config.yaml
model: "image classifier"
dataset: "microscope photos of single blood and bone marrow cells"
train_examples: 97085
image_size: 32
crop_scale_min: 1
horizontal_flip: true
targets: ["cell type", "smear"]
num_classes: [17, 2]
arch: "inception"
norm: "groupnorm"
activation: "silu"
weight_standardization: false
depths: [2, 5, 5]
kernel_size: 3
stem: "single"
widths: [96, 192, 384]
label_smoothing: 0.2
loss: "cross_entropy"
head_dropout: 0.1
init: "torch_default"
optimizer: "soap"
beta2: 0.99
lr: 0.0018
beta1: 0.95
shampoo_beta: 0.99
eps: 1e-08
precondition_frequency: 32
max_precond_dim: 1024
merge_dims: true
one_sided: true
adamw_lr_other_params: 0.00088
grad_clip: 5.0
steps: 10500
batch_size: 128
epochs: 13.8
lr_schedule: "linear"
final_lr_fraction: 0.1
warmup_steps: 210
weight_decay: 0.0
adamw_weight_decay_other_params: 0.05
Rows from block 8, named by matrix and row number. Rows with one number belong to one channel. Each number is 128 + 24 x the weight over its row's rms, rounded and kept within 0 to 255. All counts start at 0. Numbers have three digits each. After the name is the row's rms in percent of the matrix's.
# r30: branch 2 reduce pointwise conv (model.blocks.8.r3.0.weight, 96x384x1x1), inputs 288-383
# b30: branch 2 3x3 conv (model.blocks.8.b3.0.weight, 144x96x3x3, transposed), outputs 36-47, a 3x3 kernel for each
r30.9 099:145112145111167124121169116069101084160067112102130115136110144129159132151112143132112129125137122154091120131104149163114120155110114143147100124169116123145115140122114131141129112092105123098116139134091126130118081133149113106123126172116126101134143101105124122120144119165137099092
r30.10 102:125115159131133132144117143110128135109114149160143108160126129157138123113104104147187112094144113141094123109100105147162117132144188160118090130165101134163118174106159137157110137100107129105107155144126109139107113139189121149124190115105151107142147139174144109118132148146126117146
r30.11 092:121099115111152097118097119090138125116156167127119126110094073074130104122177111124113078131143108141098127148095147149060132106110108093085061112136136137131122100110126115152102115111111146101093123163149122150112128111115090136128131133135116122124136122119157166130169162126126122127
r30.12 098:129088102166127144102133113126116128153113125093122147122108143118161102172153117180116157144147122143150097158133151111115105142124109086096131103127114146147136141157159140087151151116149139109112119113132157154113131104094128114112095145166155124111114107101124114142108124125144117091
r30.13 094:136144145118119133122193130082122117159136140063109147133126144149137136167150118153111086084133138141120118170126146164131148121114117094125130111185113107170122132117071117120109130134147163126138127107075112114073103116082126064112119135103136131139140144157190082113143119152130168111
r30.14 101:132110123146142128131097132126137122112142128105153149142109064112138092131150109177102110135117148120122082139084109131090087136116108077081116165135090129139156151142150128120157114135122095198158151141115166145123139133133109095085117117119161158124116148137114123066131068133091103122
r30.15 094:104131145125097092132112081079115156169149145103142133111166129109134119144147104136121037061072106151136116124136154114145089149129139104114129133138132099106137133089113141075099076137120138125113116127145132097141147088152087149100107112084127095131163146155104134119153161114167126157
r30.16 089:132110088127175155109137142175112131119134138131142093143162109142125147157102124149129159106118148122168139112107124109128119071131106091114144128124115103144156110133114102086127108157110125156135103124115130137106130112115115135126118104124126122140123108106137146125127120166118147118
r30.17 091:128110111180209104116090121163144106118097105121121121126154099155136139168188159168109147171102114156085152164101189095136080153169109136121111158185141146151089144111171150174128135113132119103150113108120110149147111136161149136128129123137105087136112094110140132108090126132108126096
r30.18 099:102143143098121134147096141141104165133112131204111146131104105139146133135127166103129107129149115115131117119072133112134103106098117132097167120164121109122150156161112139168174130114144120120110106105106119130116074162140128093131075106125141138119163144149123140130123152114114161162
r30.19 111:137100084102118083097070107115120104177148116098168104145121095163119109150121117113150105119149123108126154139144138096133098123152153101131107123160143116161117156141112130141122117134109126132121129108118096150102131132155114104124123141097145125124103130124137116138111130131097112115
r30.20 113:109116096113144109144109141094136135097146092145141150119118141132087120100134168164137130125095125071175119153149080080152111154164106166140112088137123130136152162140155152121167091106092132132095096129126097122117140088110137125116119128124176117110137140119109148124142100137133108120
r30.21 086:116087147152152121145138103134120142125077099112112146127112101123116158104142139085125108106131098156135129119122188164147101104060139103117114147192107155168148178128159141136146155161153152140135130133140181104080136135151138142155167154134138125159109137166145118109152132082155148165
r30.22 106:111095181151162133107185132134120103120061190105126123144113134101155165123154114137147179106133144147151087137100141187126126128100118102093123091100106130124131141124127120117117123108144139090118115102113110118114109133111124112163101146117163145147129159118131113151143104131114087121
r30.23 102:138135178145119112143173114086112140144137138121123103110075155104147130129151173134138105116143094172124115142167158170180139118101151155160164153133203122132126166114112175137124133096096098123099095126191106118113139108159127140123151121125145118109142133108094144095113196133180117133
r30.24 090:136139124162174188140124114107109162119127123193092092169131105138151146134126170170107147124149150116124107153088150151103111095145146125126145139148151115130153153166127169130169121131105105138115091113115137101126132145125089153139105090105121135101145142112129126126143118104124123158
r30.25 104:105190152129144172102120138146121137166174103144130124110100146167168116146132116127096192176111122121081107118147102143151117139116116105127206069121111110138136153125129140086124131118139123102125099116128098090131082119134136130116135137121139146141115138134096104166102133126145114153
r30.26 087:130143140157149113101122113139163100122204132083091108123100103097132116135138176121083123208121113198132116166093134114122079127132130121135113080096150118097114147117127149144132161125170145094141110135140162112092112104143106154141113115123113136123115134153160127158149159103171127131
r30.27 100:159104137154164124100156099119135070133093105120121093139048125148181120155114158129110135157129181148103108124112180172138130107100110132124181124131149108132139155120143157159119158106115103150129126141126126139146091134119080121113109118109127139097151176160093114145127168150133097172
r30.28 105:115144124128162136125107120146132134129167107129113118122160089094129114152148110157104119150143139129158110156096139116105110087113118141050116089090111120103116123126120117112130138117118137139134138104147148129123130169146127138145121126142116132133104102144120164111140113131108143110
r30.29 086:137143101136125134107095133139178147125170101153115119119128120104183135133165086166097139116079165132149098115125135136122088134145150147115109126109156147087128144143135123106111135123145112117114135130153140136164105129140116165139112124148144164143135140135086125159112113091134105133
r30.30 100:129174126165134170078108090145140106104136139125097057125099117120119064177158176133080159211156146162129148197085143149095079096092109130107132147124138143121105164126138140102144119135123115083115140165140150118139140124132128148169118150127145116153128118104142137131148124108126124110
r30.31 106:116147130166110173092158087168140098102143115158120138093121102085129165121140129092088142164143128146152131126119148176109120122136144148121177093117137079121128137117130130121119130112137108126146117133114141137104074131128099123137113113115127157101151152144104103125107132128132139145
r30.32 118:110121100115115147094114088114119124166156122147166054155102128141122112138099149155095159107100099131139170109138121105158126114083123168135154138166194150157150207141124133150142093092136112102143097101113077084126127096104123115135140114159121137148171167147122101118150148129178142160
r30.33 105:150151104163127156109101088157154083137182131071091109095151093080174098172133146116081104185112130164128116162092176096119058102137081105103108156094088167085131171126143143159141105095151112122086079132080136095122120126132110108114091124124131112134164151160137177100149108132131139160
r30.34 107:154141113142134125100173119127147123087133133121149110148082148103178151137125124095139112117118133159125101130143162183111122138153127125163109150145093181129114157111122153114138104131102122148144111109099097102117152111132155131120128135122165093112154116138137156121172148129154139146
r30.35 100:141128177148115138130145123146124112123104131118119130153122137133177136150149147141123149131128128169130153106134135109119113126106177138093099137175132106144107206159121175152164096098117124088066111151129128118109109119125094146130122122114115116140147123122144106147111104097143093106
r30.36 103:121109122126118117113122091091161109139139143111107149141069130125128131124143106103130129100119142148113111129111125163151094117129140142073109146116096105093140148147120150142136140168136094168134125146102131130115147111155095176088114097102140156132105132124101121081110110110133116154
r30.37 098:091099166067098106098145119100092098132164091081121191099120144113148101167092104121097102120168137148095114083093173157163121087138088118135131111145176130133097155093150165133094107108126144113125127109127138119105131126130116130174139125146111115110134131140143130119142128115145129144
b30.9 103:122107117109108104121119109134104115126116100114139121096105124110117128102105119109089071111105074094087078153136116151129097158126088128125082091121118077126148136160110150116112135120109089109125079073098098072129134126096155132098136102093109153149107159155118138150119127141116118153154126146099077091126143139153190175
b30.10 098:081078130128110122196175153114129103143125120149109103137128142163134167172110125116114112137144156137178168082104146102084126128136129134132136162145128161134099098083113131128141108144138158156129148150115144163118112139151111154134131120106137124098136143127125105120142141137106135141119127119095118135111128175152159202
b30.11 098:124146156103117132117124133137107156118114128109132141134113100155150130157125112097105162097114153119127155131141126140145105136123115119131145113126131101106120111116104130128102147127125081082092078086080062077108162182172145135087129108093136163148126161153127164148138151135138137145113126127081126143079121161103136130
b30.12 103:095087100066078095092088097139124107121131087091127128100114106106122108088116142108141131125129127132134108158088099159103084141123155123120121120129111094137127131136133103140137125104120119157159093097183078091144116110067130121102132126117116125120101122126102142126099116139120123130150133156095084120105081094131099100
b30.13 104:109131108103124111093081083075097132090106133088096110068074111102110130162165161130120140105132166125118133123114110145159088160123137102120131153152170130138153103139133125151125185171163161121137160128097129128124130138126118137102131139133180125138174132131177130107099107143118116144102117140149145119123124108090109118
b30.14 095:100104116111121121120123098137128101110121110112119118140138115161148149119140143107106100120134101133119106191075088129120136098122146138124118130131120114123116127140138124110117111090112096095123102105139096089130091094072093105109129194175113124138116109108130133140120126124129134101140122088093068108126087068175121117
b30.15 092:121102111145129133155138135124156139149138132158165135133125168132124170119098150125138123111156119109132153098176107095147098114132120149135111129130133115140114134114116145134126131134130127120106147147138144146123133155140144143142167165153106140153104134154118130160139152123115126127147126124121099117137123116106129108
b30.16 100:143129106144137121125115123120123148102101128099126140124126116139149140180204160103111118095106099116091106129171084160130075156108133099121157144135136148131143110130127147166141170163127111112125130112125113116124166151120132120141131150126150137121178160124189127127111124145128135166110162149160141123125104093131096084
b30.17 107:097088093122116119117112122127167202137146163146132127109112128134145128161154133109145214094119209116130187137093097143125117147129164108133151110134139095126131132121137137131126141134085085102106073098099071084079156153181142120090107089086108106128111124140088110113131151156128149151123119126109131148123121143136132132
b30.18 093:121107127140147133170153135133096099131103084123130106116138169129124161135087112150154153144158125123144128081117129083104122149162143141114114153123096135120104131115143128106134092111158100150124105142136091120138098137119087123109144135115116127141112098126113104132131123082120122102147131102116141156133125145118129113
b30.19 108:095096095087097103140102116144107083132137117097147149082099083122099138151142157080112161114142184145148169098136127135130092162118126129139138128112126130124142112093072142137116144146129101130124110094125119092106126130136112105107149130096086095120104101111084115094126152143123138170139115162112082088096109120129163180
b30.20 103:114121120135127141177147179154113117112110134126156158095096113137126123123105069083089103116103112134131138144139143148099124172134142146133135123124131107148149137135118154130105111115127082082099069087105116128170089108118128142161118102093140151138124154135134135151133162147103130154125129141105093104126112119146166171
b30.21 092:141112094162142142159131156138153164140141155128122135165115133127108123115096131132153148116131137132150150098133093093142127127136174160130125106132152143143151153129136147136134146112138130143121121156158119152150136136124153136132131141116108145170104128139148138142127111119137137120166146111106103108130133123129124110
b30.22 101:120116115116114118091099109124109104111144146084089114110124135114139138130176170125112108127111099123123100105106106128141096120138133110127141135141163139135152108112136135150142143139139101097112110084059143126092119128107151173143104116107139140114123129115110086086109123151104102149132110158108073086120114134103115141
b30.23 106:135123119162159157179168158133128100150132141133130135200178167160144125086061083143121104136109101120111109103135123156164164149153133138149165122122148089091113132093097176142129177148130137115101165127116151163154161134136140151148145163166102112112138145137153136136198157160180161159142152131096099147140159164124146142
b30.24 094:104118127122137138115139165120091126110104142128115136149120095159148125138167152137121097154132113170139102151140123155143157118115124097086089104091103103100142124118106144150126108118118142140169098136166083114155107093141140108123118109130116118145171137154169135118112110111120131109102145159159146175097098136115102140
b30.25 106:128126098161166151141152127129104093150134141153139152133135118128132106152142108121142155150130136157137154129118131130129142111096083141127147134133135129119136141150151140135113150128106108132126106139120095126108096114115134135107159137155096102127107112121088109107097100096127128133124162183088119171098129191135146167
b30.26 100:091077083098108114112103123133141160149131134130120124093117119105109099105110114104134189093126173119137180124112148130126169120109123142162145102125135087121119140111129149129119119132108084085100081083104078082114131124148148138114131118133107129134103145140071105124104136136099137139114111133113136157117121157148141116
b30.27 103:157152126139152143094104101121132130142174167140118121074094148095116164066114187113125103160159133146150122109163137136192126122133106144148144134148136119121144113114119122137132099108122110117153131128120140103091144143158159153148109122125143135123138173143133146104100136139119140143103117169131123116166123113131129110
b30.28 100:128112099097108107090099120140135113104134130110144168162119100139146108138158125141106085151133095173141101150201108150125088099121093084070089086087111111111129122141094112122084105115137134112156109112133092094133162099125171111118143125118112114141121123119139133146100123141108121140108126152144104116110099114122119127
b30.29 093:127135144143130140121133137118135210103096123107115091133106115140128133124107108116137135093098118093113119108084119127111140126148146139108107145128125111133133124114096133140103122108105083101113090107113093109131149140120133106107095086103132188206094133181099104145095118139103118127133130110122124133129128139097115104
b30.30 107:134115087135139113151137124137142126138138141132122118146123103113107084095099105063084145089102139129136148105083135113110164100101136153178169146156155088111099143128134148147146133128121142134134123123133097117117152159172110102093124112100119120124127120126113107098127143139120140123099107120135140149122115143147118103
b30.31 106:147163150142147140110114119100104123102121161102125118108092103094125123114132114163117104170144119133124124148134136123122102108095099120112140139134170136148146118109116132109102136122104115109143121119116128112103172130154159122107084089120133123141150148150125123106104125132119142140099151165112095124091106140072111120
b30.32 103:111133136091081098138140114150133138148129130129129138100129117119128139109142160125121127139126138134145132146130147125130152144126125107089105137125115174149139122154126121129123124146106114101116122081079143135139098099119121162135118099086154129119159155144109121103123105085152145120131119126146169147113130139118132135
b30.33 104:084075094086094113092103102132124143148134130141140111076092122075096100086098127138125136123126117131123125112113125114130156118130144122126110114139116117135116113107141113143155097125131115098090128114087131137109132130106138140114125108107118103097096116119064092101133131111128126121121107121114127148104153178113128129
b30.34 111:082091098114110132108118125129099128130124132131129127118091091139108112114122158100114121114103127147142140150124130141129136116115127132143120085120128079110140153146146158151140131154123097088087100090092117096099134148133144145109094096114107143122117167136142155122110114115124123129124116135097091119110122126119153136
b30.35 105:137125116157145145155147153086144095102128103104090098130146150110144109089122100129127110119132131139152151096063106097134141099103117144153114116139119098140128082159150110122128127129115102097108090098128096090122120115124122143089129181148132135135131123126145114140102128110124146129147140117119120151133107163192162153
b30.36 106:094106121091110121106118128133129102140114103148111090154141123134118112105110101143127135116108097122106083108112168100159161100123122143121105114122116116121119136187143120129117110104101111114143115109145117120156061070087128156119192229179076095115083082106115114129140117108128124098149135112072056078083096116121140155
b30.37 098:137151128105085113118095112131115158132132130115147161076092148087080124103129179136175148149184171113157156158143103137119107142120087109110118094092111106085128107135155118098136159132150101128147106132126136158135114111103156168151136141099098101105129137153121165145144144104179172134175169158107121109111121095135117100