A small image classifier, trained from scratch: widths [96, 192, 384].
Rows from block 7, named by matrix and row number. Each number is 128 + 32 x the weight over its row's rms, rounded and kept within 0 to 255. All counts start at 0. Numbers have three digits each. After the name is the row's rms in percent of the matrix's.
# b520: branch 3 second 3x3 conv (model.blocks.7.b5.2.0.weight, 96x96x3x3), inputs 40-47, a 3x3 kernel for each
b520.0 099:070117129120105143117150169177133175078094138065097156125114133115134172146165185128144152166181122158170106069110130080095137069067130125119096091119134099128159182146149127103141132119161063137110128164161163134175
b520.1 109:145149107236222159179175110156153163172153145109064091133158108135156129090133091145186102149184143135164101124130142152183175090148145162173169167156172107159148137176116179176168193198140094139125120132139135129127
b520.2 115:104132152125136156127139153185114091124096077086080066072081112110121140156146163160155139145116138167101095109090074078120153105106121157141145128108141090111136164136128146150149116083124064063071142101120162168148
b520.3 094:117126167169134187140122147122140145110165160132134137117105129101108098103115104108147134118106104097106149106127121126101105155121085182162133104144144102137136149104089065094128071149107161128166161136174128085078
b520.4 122:107096121122127131085099104124112102138125093126137083122131108096115114115118083150173131138142139094118129102102089122097076078087114122160157169164131139134088120156140083105067112128106135174192082057075097099099
b520.5 103:125121129143134125103087117143121106172141144201165121100127096147134074139138112122139120114119174081049109148104144164165114083134122159161178175129196178108125111070158133070157122095125129142202148122165103109090
b520.6 100:156151138154140108144138063097130131125129142088111119121148137118129123085134103189173158116143145087133094118099096113134122084110104119123157118114123176155107119124075128133136095113122215190147128137135083145130
b520.7 103:127124124163162115136145092124132090113132124089099053074114129092165156088149156167205194210167161188105146104107121098131071095152124138170154119147105094080090144146129155122140088109165103134142106164122087181143
b520.8 075:129139128166180150126170116108139161137102128128128147136128172135140131139124100122122116110171185133140169126092117105117111091162169182161100132178131115145093103163098138170134153159139043125084074096154111158119
b520.9 102:192142127173149169092117146132136135128114087174168126101136167122133146091113147183183197132169220126154149135095117134081106153109079117115122131111120148151134158177124108159139076120163118123180078112218084100157
b520.10 100:116119141213157099158134074073083125146166101119092084133087092068105083094123107164127135152122122109098127118123122102132145116121128114178147156180128142143111094153141134136163137061089141178109069120085138143122
b520.11 094:130142100167170173122126142102105101111133118170160127132184153139161161095134128164124146186151141136143166085165132098171214117172223107142108166220176163189145131082126136140173137136154141101131136136122139122153
b520.12 106:161143127174145182255244241135155160140152119146165119127140123131116117181110120196137148178108076139152165125131143116092149156151159167189151119146126183171178185100098127142140120129169140144127104143104112123218
b520.13 096:138145156152163155146121115166197121143155143093073129099132165100131133127110064158170171092151154151197139115123169145133183135111177162133170119115130091122165128148112118169110115141137090089136091079096126137136
b520.14 098:064130150062154145068107139108157077141145086129124055117066100126115128132110092056191167107147125124156083112134122098144143067086139110102061116122073106150112079144173088153119079119085085042096132111113128144151
b520.15 111:138156169137171168075113149104125134105109075088090050117102106224133091232177136126107139170149113120131128097152197101101146148112131136132140109130154037043133136160121074122077099103077167119062157128106198113120
b520.16 089:140080118144111149155144135185176152088096137034069113136179137126139180114141195097103082084085103099098119100108096090111089093110137138126082083077086107113104169130107141087069079043056074079047064077080078101126
b520.17 110:120123114105109111100105118153161153137104121143109099118148163107106133120144134073102098146150069086195110119174156101086083130150144155148145140141117172135115104135116085143147117122095056052055150192150108076094
b520.18 091:105128129208192164141151149157144130113147094102151073102117109167167202188190205132173119146163146160131154156136069135146106179108148130132068165128106136089045127163164127141178141149151114106112102089125093072076
b520.19 104:137074075108085070112105134106090078127088085171119098123167190107148197110120162197163085194114132127067162055057128118087084129135157120096125122073094118104084183137120181127142194121191151114130120144163112123145
b520.20 099:087150093155194155177177130106145153140145142136147139151162100150149126127106062081110105098168142114199142089143115134148111134142134142199216120193184121180128054070111110159126110163099091109117157164124157151131
b520.21 104:122138091128133108123134117106061061092086116119130123108146159128119138130143121142130082111099141154118106109148129083143141137139116141100114133131096125116102123081070123084100098094086087110083098123095096152174
b520.22 134:090102063174175154255255255103081120121110130095094100089142148142189149097150130135174134121145077133129096126164153119161142132207154111116091132157139094153155150193116117135113084130145142143169148130141155123112
b520.23 098:117140148141155160128123163188136122199138100101122147077109200169104149198170166108136106113145106105134138164162154111088174117104141187144142204151154159128167119124147145091116135115118113138143161192139143188168
b520.24 109:180150146207147144176146147119147175129161149136147085117112111120115108125104136182143175130118129131140152133161143184160147160161128157163121129185153142174144159136099118138120142157188111146077123176133130161115
b520.25 085:164108103173133158108163181101109157078101169155148128149104110157139118134121114130090101142138121215143126109102134108137117156129115097095069088101101029049068067090119132160136118138117121122108115105139174190160
b520.26 090:114118093144142096190164144116141096088118093071088075176115113159138131164136091089148173081132144121136146159081106139130139175157169137158223116127179131133162129085111129117109124184143168082070165067083202129092
b520.27 085:217172131182162097157130130132124063189194175153131082055075102133084100158118122164238128118157093160172094149067111114088145117096111123149194152127146236159117130166144160192150072134125103101159111120104127168163
b520.28 089:127170142104161178093136108209185159106064100127122113120157107150163140144127141054103110112168100100116084115158137124171127123116045126171152136132129128137142095168097155146090126106113100087044201223206133110121
b520.29 105:129167190121111159169197247177122092089092115089130135081098136101117152127132186127124132131090119157139182087144154107117132120152155175139150142102118085112106182151115136072065115106136112135139078106086183145171
b520.30 083:143122066149153157164145133090080142178119130143109125095118102123144109122149104142115085116136115133120103150132205107129157120084131147168175130156155154144126152116081121098132115052084127150128139183147127191226
b520.31 090:183196199164118150171155153117164136121171135157177156188161176147117133133083121154090183120070128157161186115109119122109185161127175173200168132166158163218180094091146076080067136135151152194174180202226104120143
b520.32 115:177142117184178166159185174126169168156125137255143136179131126140121105112127122092107124087134206136176206170099156179129169175162183156201155143127177175135196077109142108128138107109164082076081168117135137128135
b520.33 097:089108149114141175144157156129145147118141142104129108146126112169151100174159141088101046105082057150117117155174150104112109119119107115101148118145149084156187108113090112102103192154142135075056182107059154142145
b520.34 089:160159115185154123156163127085158117081148103079115096093111124144144134138140157041117175089084111049093124096143092121116075136096083158147155137130105117115086074081119077127152074191146089126088124144077145123100
b520.35 088:098113086196176184151153115154117177119093142098153124042116101099153136068125105177147115182178153148161087054109105168177163152116115176153158185184187149159118123112084172147127149129147136193145198116148147122116
b520.36 092:155159120131150133151126144156137156128115090145093081159126147200153178125103140173116069180122132170139141095100137099080056150156135154115146161099115151106124156120127177160125172181125226185163205198197127114133
b520.37 104:132128146112118132178176185094113115097163182168157164101073082130131092129122107125149113167142117130126148129111083106149104199231139139151135135141142157181151114129145149147138108175208113117135180153134181205146
b520.38 080:126140099169132197085098128052155116111166113068126053104093072127126135135106111112112104141118153106072119063147122131120091113103123144142100117143114130105093053099112096096162083054112118174105102148106085111079
b520.39 118:082110126109133133080085079113109049074120076057129093129120108137103132135094089162162123135115119113118128067124094141136099130103122105094100089083075061091093071093132095088129119127153116165185056135084042077078
b520.40 107:125119110144162154081136115113050105154120077051044103117101126108134150134156127243135091133137148182189112110129075130146139141161145105138126109106130082098124077108092094152104115127138109203128126120104112119147
b520.41 080:124113148155175124092100085163168172104087146126084084093098089102134154138182172161128135097099104108100088132148090127155118080163132169180145161168176138125200162127081107098143091070151105086083083081111169169180
b520.42 110:176120089144107111104107094068067097135107126143152124094122111067052077097079175143123114097106119139120122163147119155154152201102097076120104118131115157133112099095127132085114159088072133128077149133077091135119
b520.43 101:135148122077096093193213197081082124105127219135138223101102104155110091185156161147098061165147140192140179148129114109141111147181190119103150133090166144135198113098130117086125183168200112137182082099177141120139
b520.44 099:076105165112103137122098075138143104135150146165140119092118093101127099129124108152094112147089119141069082132105129099125137091109115205123082203112101192101096092114152120125179135113157156121119113080076117149116
b520.45 095:180168184157163170158154141138091126150073078115106076136118146111125118118115098241147066100107111084093171087106149143125154151178178114145116095130136137102120079082120075090088147095126166213152125098105151107118
b520.46 098:105140106114163151064049066069128110154119108115115106094109086113167130065109094141089098122107157080123135145090137132130109096137164064142134091131125085106108092114071099124082101124081161164076138095073072104096
b520.47 113:237142121151138115124133087157160097072104095105083119110141107116139123173170079132063077097118121079175089129126113162143119106131086143119113158116095144143128060060116131125124094109120132108079127107138141102144
b520.48 103:178127145129100116147132128146103179126064130181165137162168126137137107124112059126118137120141149084124109145112144136125129133162182166146165106136154139133117098119138090123073120132147186196167131096094118126061
b520.49 107:148105109144093114144084062152110118107146112075125143138133133146141131194161148114121171129113125118097100130108148105068085151139160129144135120119127068140143141129131123094083104123088120125152112121117137152145
b520.50 094:144118126158126144119116137111106100139112119127127149111095150139097116066073118088131207140124156112076126165118132173142165138108117137146110150159152127136122097140174074134136041099122081103161118119103132099094
b520.51 097:177119165100112139113157153038071087175159136140158120134137133146130103156128127094105069086060063098109117150195153125165118151125120075142123132112117119130128099101074086161163107109150177129065124085069123098123
b520.52 103:115138142111164149114177119068110100110186149070128142069134134110109114160135092106142116132160139128128134113172129093117173104151142125102079150115142114105128100074103143098119168162172093139085109117113132140117
b520.53 101:068119129104125135078088106124125088124125072184127122129086059096101102130156158081078068125126094134122096116140129130094089157154161123126080143161128147111160123091073171134041182113073149140151127137185120094129
b520.54 095:146118139155138155216200192125163162129135143127107121130069084117082081125118084149099094083137166111160152168137164152169134170144147143167135136153149121142174155109140104132118098144209146122104164098118163145118
b520.55 100:130145135119132124133148092175129116111089076175145146154151128163140117199167153139081089135099062138145124088104134148143167097095131156125096097118155082116113131099087129074064079072105153110078078127104097131184
b520.56 101:166143174170119141107112132094135142069092081069102092101092071084083096096090126112102082119077162163151171166163115085109131056083127151143134172116103127122055143106136135151126082103123097127100127105093085198176
b520.57 095:183128128150137087093105088067096091130162110089068062167137141135093094105104087060096104068103117062134144179118115122086126167128104146160176151132136127111174064155145106141136126084084158113131093076097062023095
b520.58 102:134153132145128134158159135080108098106144102187145108187163108138144081111123122125071091145132117131136119123187150138133131163087085108088102112132101105117148071032089039049057083093071131110114158169098144170125
b520.59 109:125114196141109158135095121115131129071090135111061129112092101136137098169169131132074097113087163125083116076112150129129134112079092115084108100101137094081112084108105078100126085106166063099094097126095113110104
b520.60 103:138175147190186177093139123153119136158130113174164117091131107062114097024135094168248178146227149121157118100154210109136163074073162112146156117137107127116102117161124110149129118082091108170182132146114128131088
b520.61 117:156170117145114099135094072178170135059091063133151187136142080143162070116126058124179083161156098137155124057114129128192109120125081125167157085133124115155103118138109112113117073063086106137139139162120123137113
b520.62 092:165080102150106134179149161136101136184085069140160087013064053060109119103136173143079147190182136154132064112102132178152159121076102123154161107123133145106111088130142153170160179157134123096057153165128108078082
b520.63 113:048132197072098108109117094072149192139129134144133077107093048098118100089129160101150230111118085147114093090144094076095105129118083129150131120127144112140100080152078103176080119111116151139083116145061093157147
b520.64 090:125152087157156097089120055163138179119120143122110071101169158110172172105143176100164085117158102126119126051179166105188117118147108087115201121146173163134140117150158168147103132069047056148178128134166096135127
b520.65 098:164101101144179122146145147075106129107094118120110112102090111088113135116100086075046106073094095091096172110083074098085153094138203151162173150140155130137155066059072056087176134113158126091080094106164158168138
b520.66 082:084134125096139147095108115185196129146170118094114095136153156140132144168139109128171132101091078109184114173150138131214217113131182136166125153173123180186128122094135164112205125156140127132106138105050172219172
b520.67 092:124136113107090089069072090129109149096082148127176160103125133157148164166159137098115116132100049137153105132106107158155153134161185143143136074079099087100065131124106127140102169152122122107087090088076067044097
b520.68 101:173074097230104105231129112125123091128118098076108125127163130138146140114114144125122050118109048158138077107114139105107170121075118152108113139088092141071087137070100131077120130066050150115113157139116142165134
b520.69 113:158092059185119102219143115123125141163115122164145057133144107133098113144062101168138120189150104120130111142160148155124073108103127154190192146191178141158155124123169150095131151087118141200155100137155080086089
b520.70 097:121159105118155104069081087087063102143118135106111101111138091115118103086108088143107104084099136064091157075113156091160152074115149111101126123080088141087066105055055121079128145132130069136114107127082102126114
b520.71 080:082091133078094106156153144163161193146144191135114145150127112189153115197143129183082124096100195099155164137120187161152235067167175128139119108114161133093146129146154145146158181116142129156089171089117233191138
b520.72 094:173134124137137104076092095085141111175145091173108090112096122116137141132132109110122131118148096144153111171133111168114133135154164045107056118121039089123092124148159083188153077137127138126146159104108125124132
b520.73 116:092133121134163125135115110148105122200114119111088070096096078094113118128149168084127145108169102129144143126098088108121080090087104135128139135132109126109118121132071125107039098065096114054088100104121147118117
b520.74 100:103147122073135112115138107144091056168136098184145088147189164118188139137145144198194118161106101144113070073100135057125122078149136166159104142146103174142123185139141181126105190108054086117131097117091119147091
b520.75 096:133131065168195130128108120119143174097155141074129171116104173143148125126125091129107151135106159158105138144083104061094093122106100159181138178138128129160112152145141144141146171186132140108099109161152150145106
b520.76 108:164120162155110131177131138082113139138146125118193066116134080101136131092146190081111098124119092209102164137137129185170123181120146119147209124129149173164157125067088133112118107110111156091126182143098158150149
b520.77 094:183196139159136079121074074135134186112111164136078133101128183148142172086121112166156178212180129180180065174151079150140164118123100098155126123132109127157106151140147188202162137182130105107066125110103120106114
b520.78 114:175143113168159147133150134101147212114137164052129098079109110100105089109098095149108143148106095129126128136133090174131071114091067155188123166195167134153150104152179069123138155119115100148062065126094107103119
b520.79 088:090121110112119103107148148096118077081131142124082078160129110140145162110144162090132161197069134161124174076124084093105112157119092122155172137121111147134111126081054084104125071100132074107148127196098099092099
b520.80 097:088150134123173123076128059173119130175141170171120142140091101146124115071080094052110088133141102233215114062123150104163150153188115159154111118145116118135108123107112152112105151144136115116121070127106067160158
b520.81 094:095125123109117134088087104136074126146067109195186110144166100133170113137129142146123121166173153101149124094084108133146090120117109113119123135129083196173120143122093133137200103115189166146112172140105127141102
b520.82 099:096125134112104117132121125135097138118093123106119132082133130132165174178177213165169113124115109121109147093100108058084113087103111159116111155147134113120150185123088140074046108052077087064094118119123135132087
b520.83 089:119094061154179199134149126116128143136125107200103078157073069147129132148152140214152130187129106119107144106110038115076103101127141088065049128115106134077079226194148122143158071093103135137117106149096065105153
b520.84 104:211190201146180165142163149200185161193151140147117126106113117121134138151156138070103139100131152135158137201134166150128146092123128124118167134131134160149099106133156153150155162115087130075133179161150126153135
b520.85 113:181139187152101127250211240082068100098120158159163183094096118125111109163120119209152112189187166179137170162127160143110140214134105123110160120103171152125166182156173119082169164167222166200163124134171173132155
b520.86 093:115145138107132136098154145163145096145127162215148168126103124076107137079109084123104144134154152114132119210127079180121132089120129134125097124157125132169127073095149109152148125189156121083105139083097142132123
b520.87 088:116113050113136113126084085114136147104146130090107158170117100191134076212163118121107148127167131164159117149164126131167159114123080091115113127141124135128114078101112131114078147131115099110137118120100150164086
b520.88 094:090189089129224140087186129102092144116140194181141134060122103132150128108135125143139137215119146145163143060162101057187132095192155135151118093166137052123107143215121132152142114153152182184173151176118095150141
b520.89 104:102146149089095102153160131115100117101104142037073139107086094107108086138143152113073121136144176158116110138070093118106156097083129095100142065087106096121147100104147099140197124136143145110101129147165101123142
b520.90 095:179178105165158098177191136169154162091094106168102127122139139106127133146128152138146122122111096122082114172137094112122093169171121145167139137106095096091068123142123120103133083118199113112101140138097187115064
b520.91 112:112164186090122098088117126132067072170126093141151129123130133100099120128150157136185123102111101146137172055117117099177154102106102122111153101097133112089079061099079127095096160119146170186151107103100120105142
b520.92 073:158151168162185107144149091168161144093150123074149149157145166132125156121120196147134157182168095193149046158128163152172164129189163155135128119110089120093075160104143136081122149118106098100188144144173110105174
b520.93 086:167136168171129121168138122097194191128143136115171147112107132153168176147176133151120153111105191169151184131143145157145132204178191121151140132149144118127119149189163101153167123136140144112079134148126159130153
b520.94 115:081104155067070121083143145162129197156154169136134127079135144078130154074114165138134101129108079128109123138120147111099132094114180162139219148099192130105180166129097118142147129136141125136164112129196108117220
b520.95 115:145155165112138117115101092148162125146139114164155130073068089123123141123137131054092137094159146143147087196142141174175148125125136157173150160185193137139142110215163126118114152134144144107079110136107152154105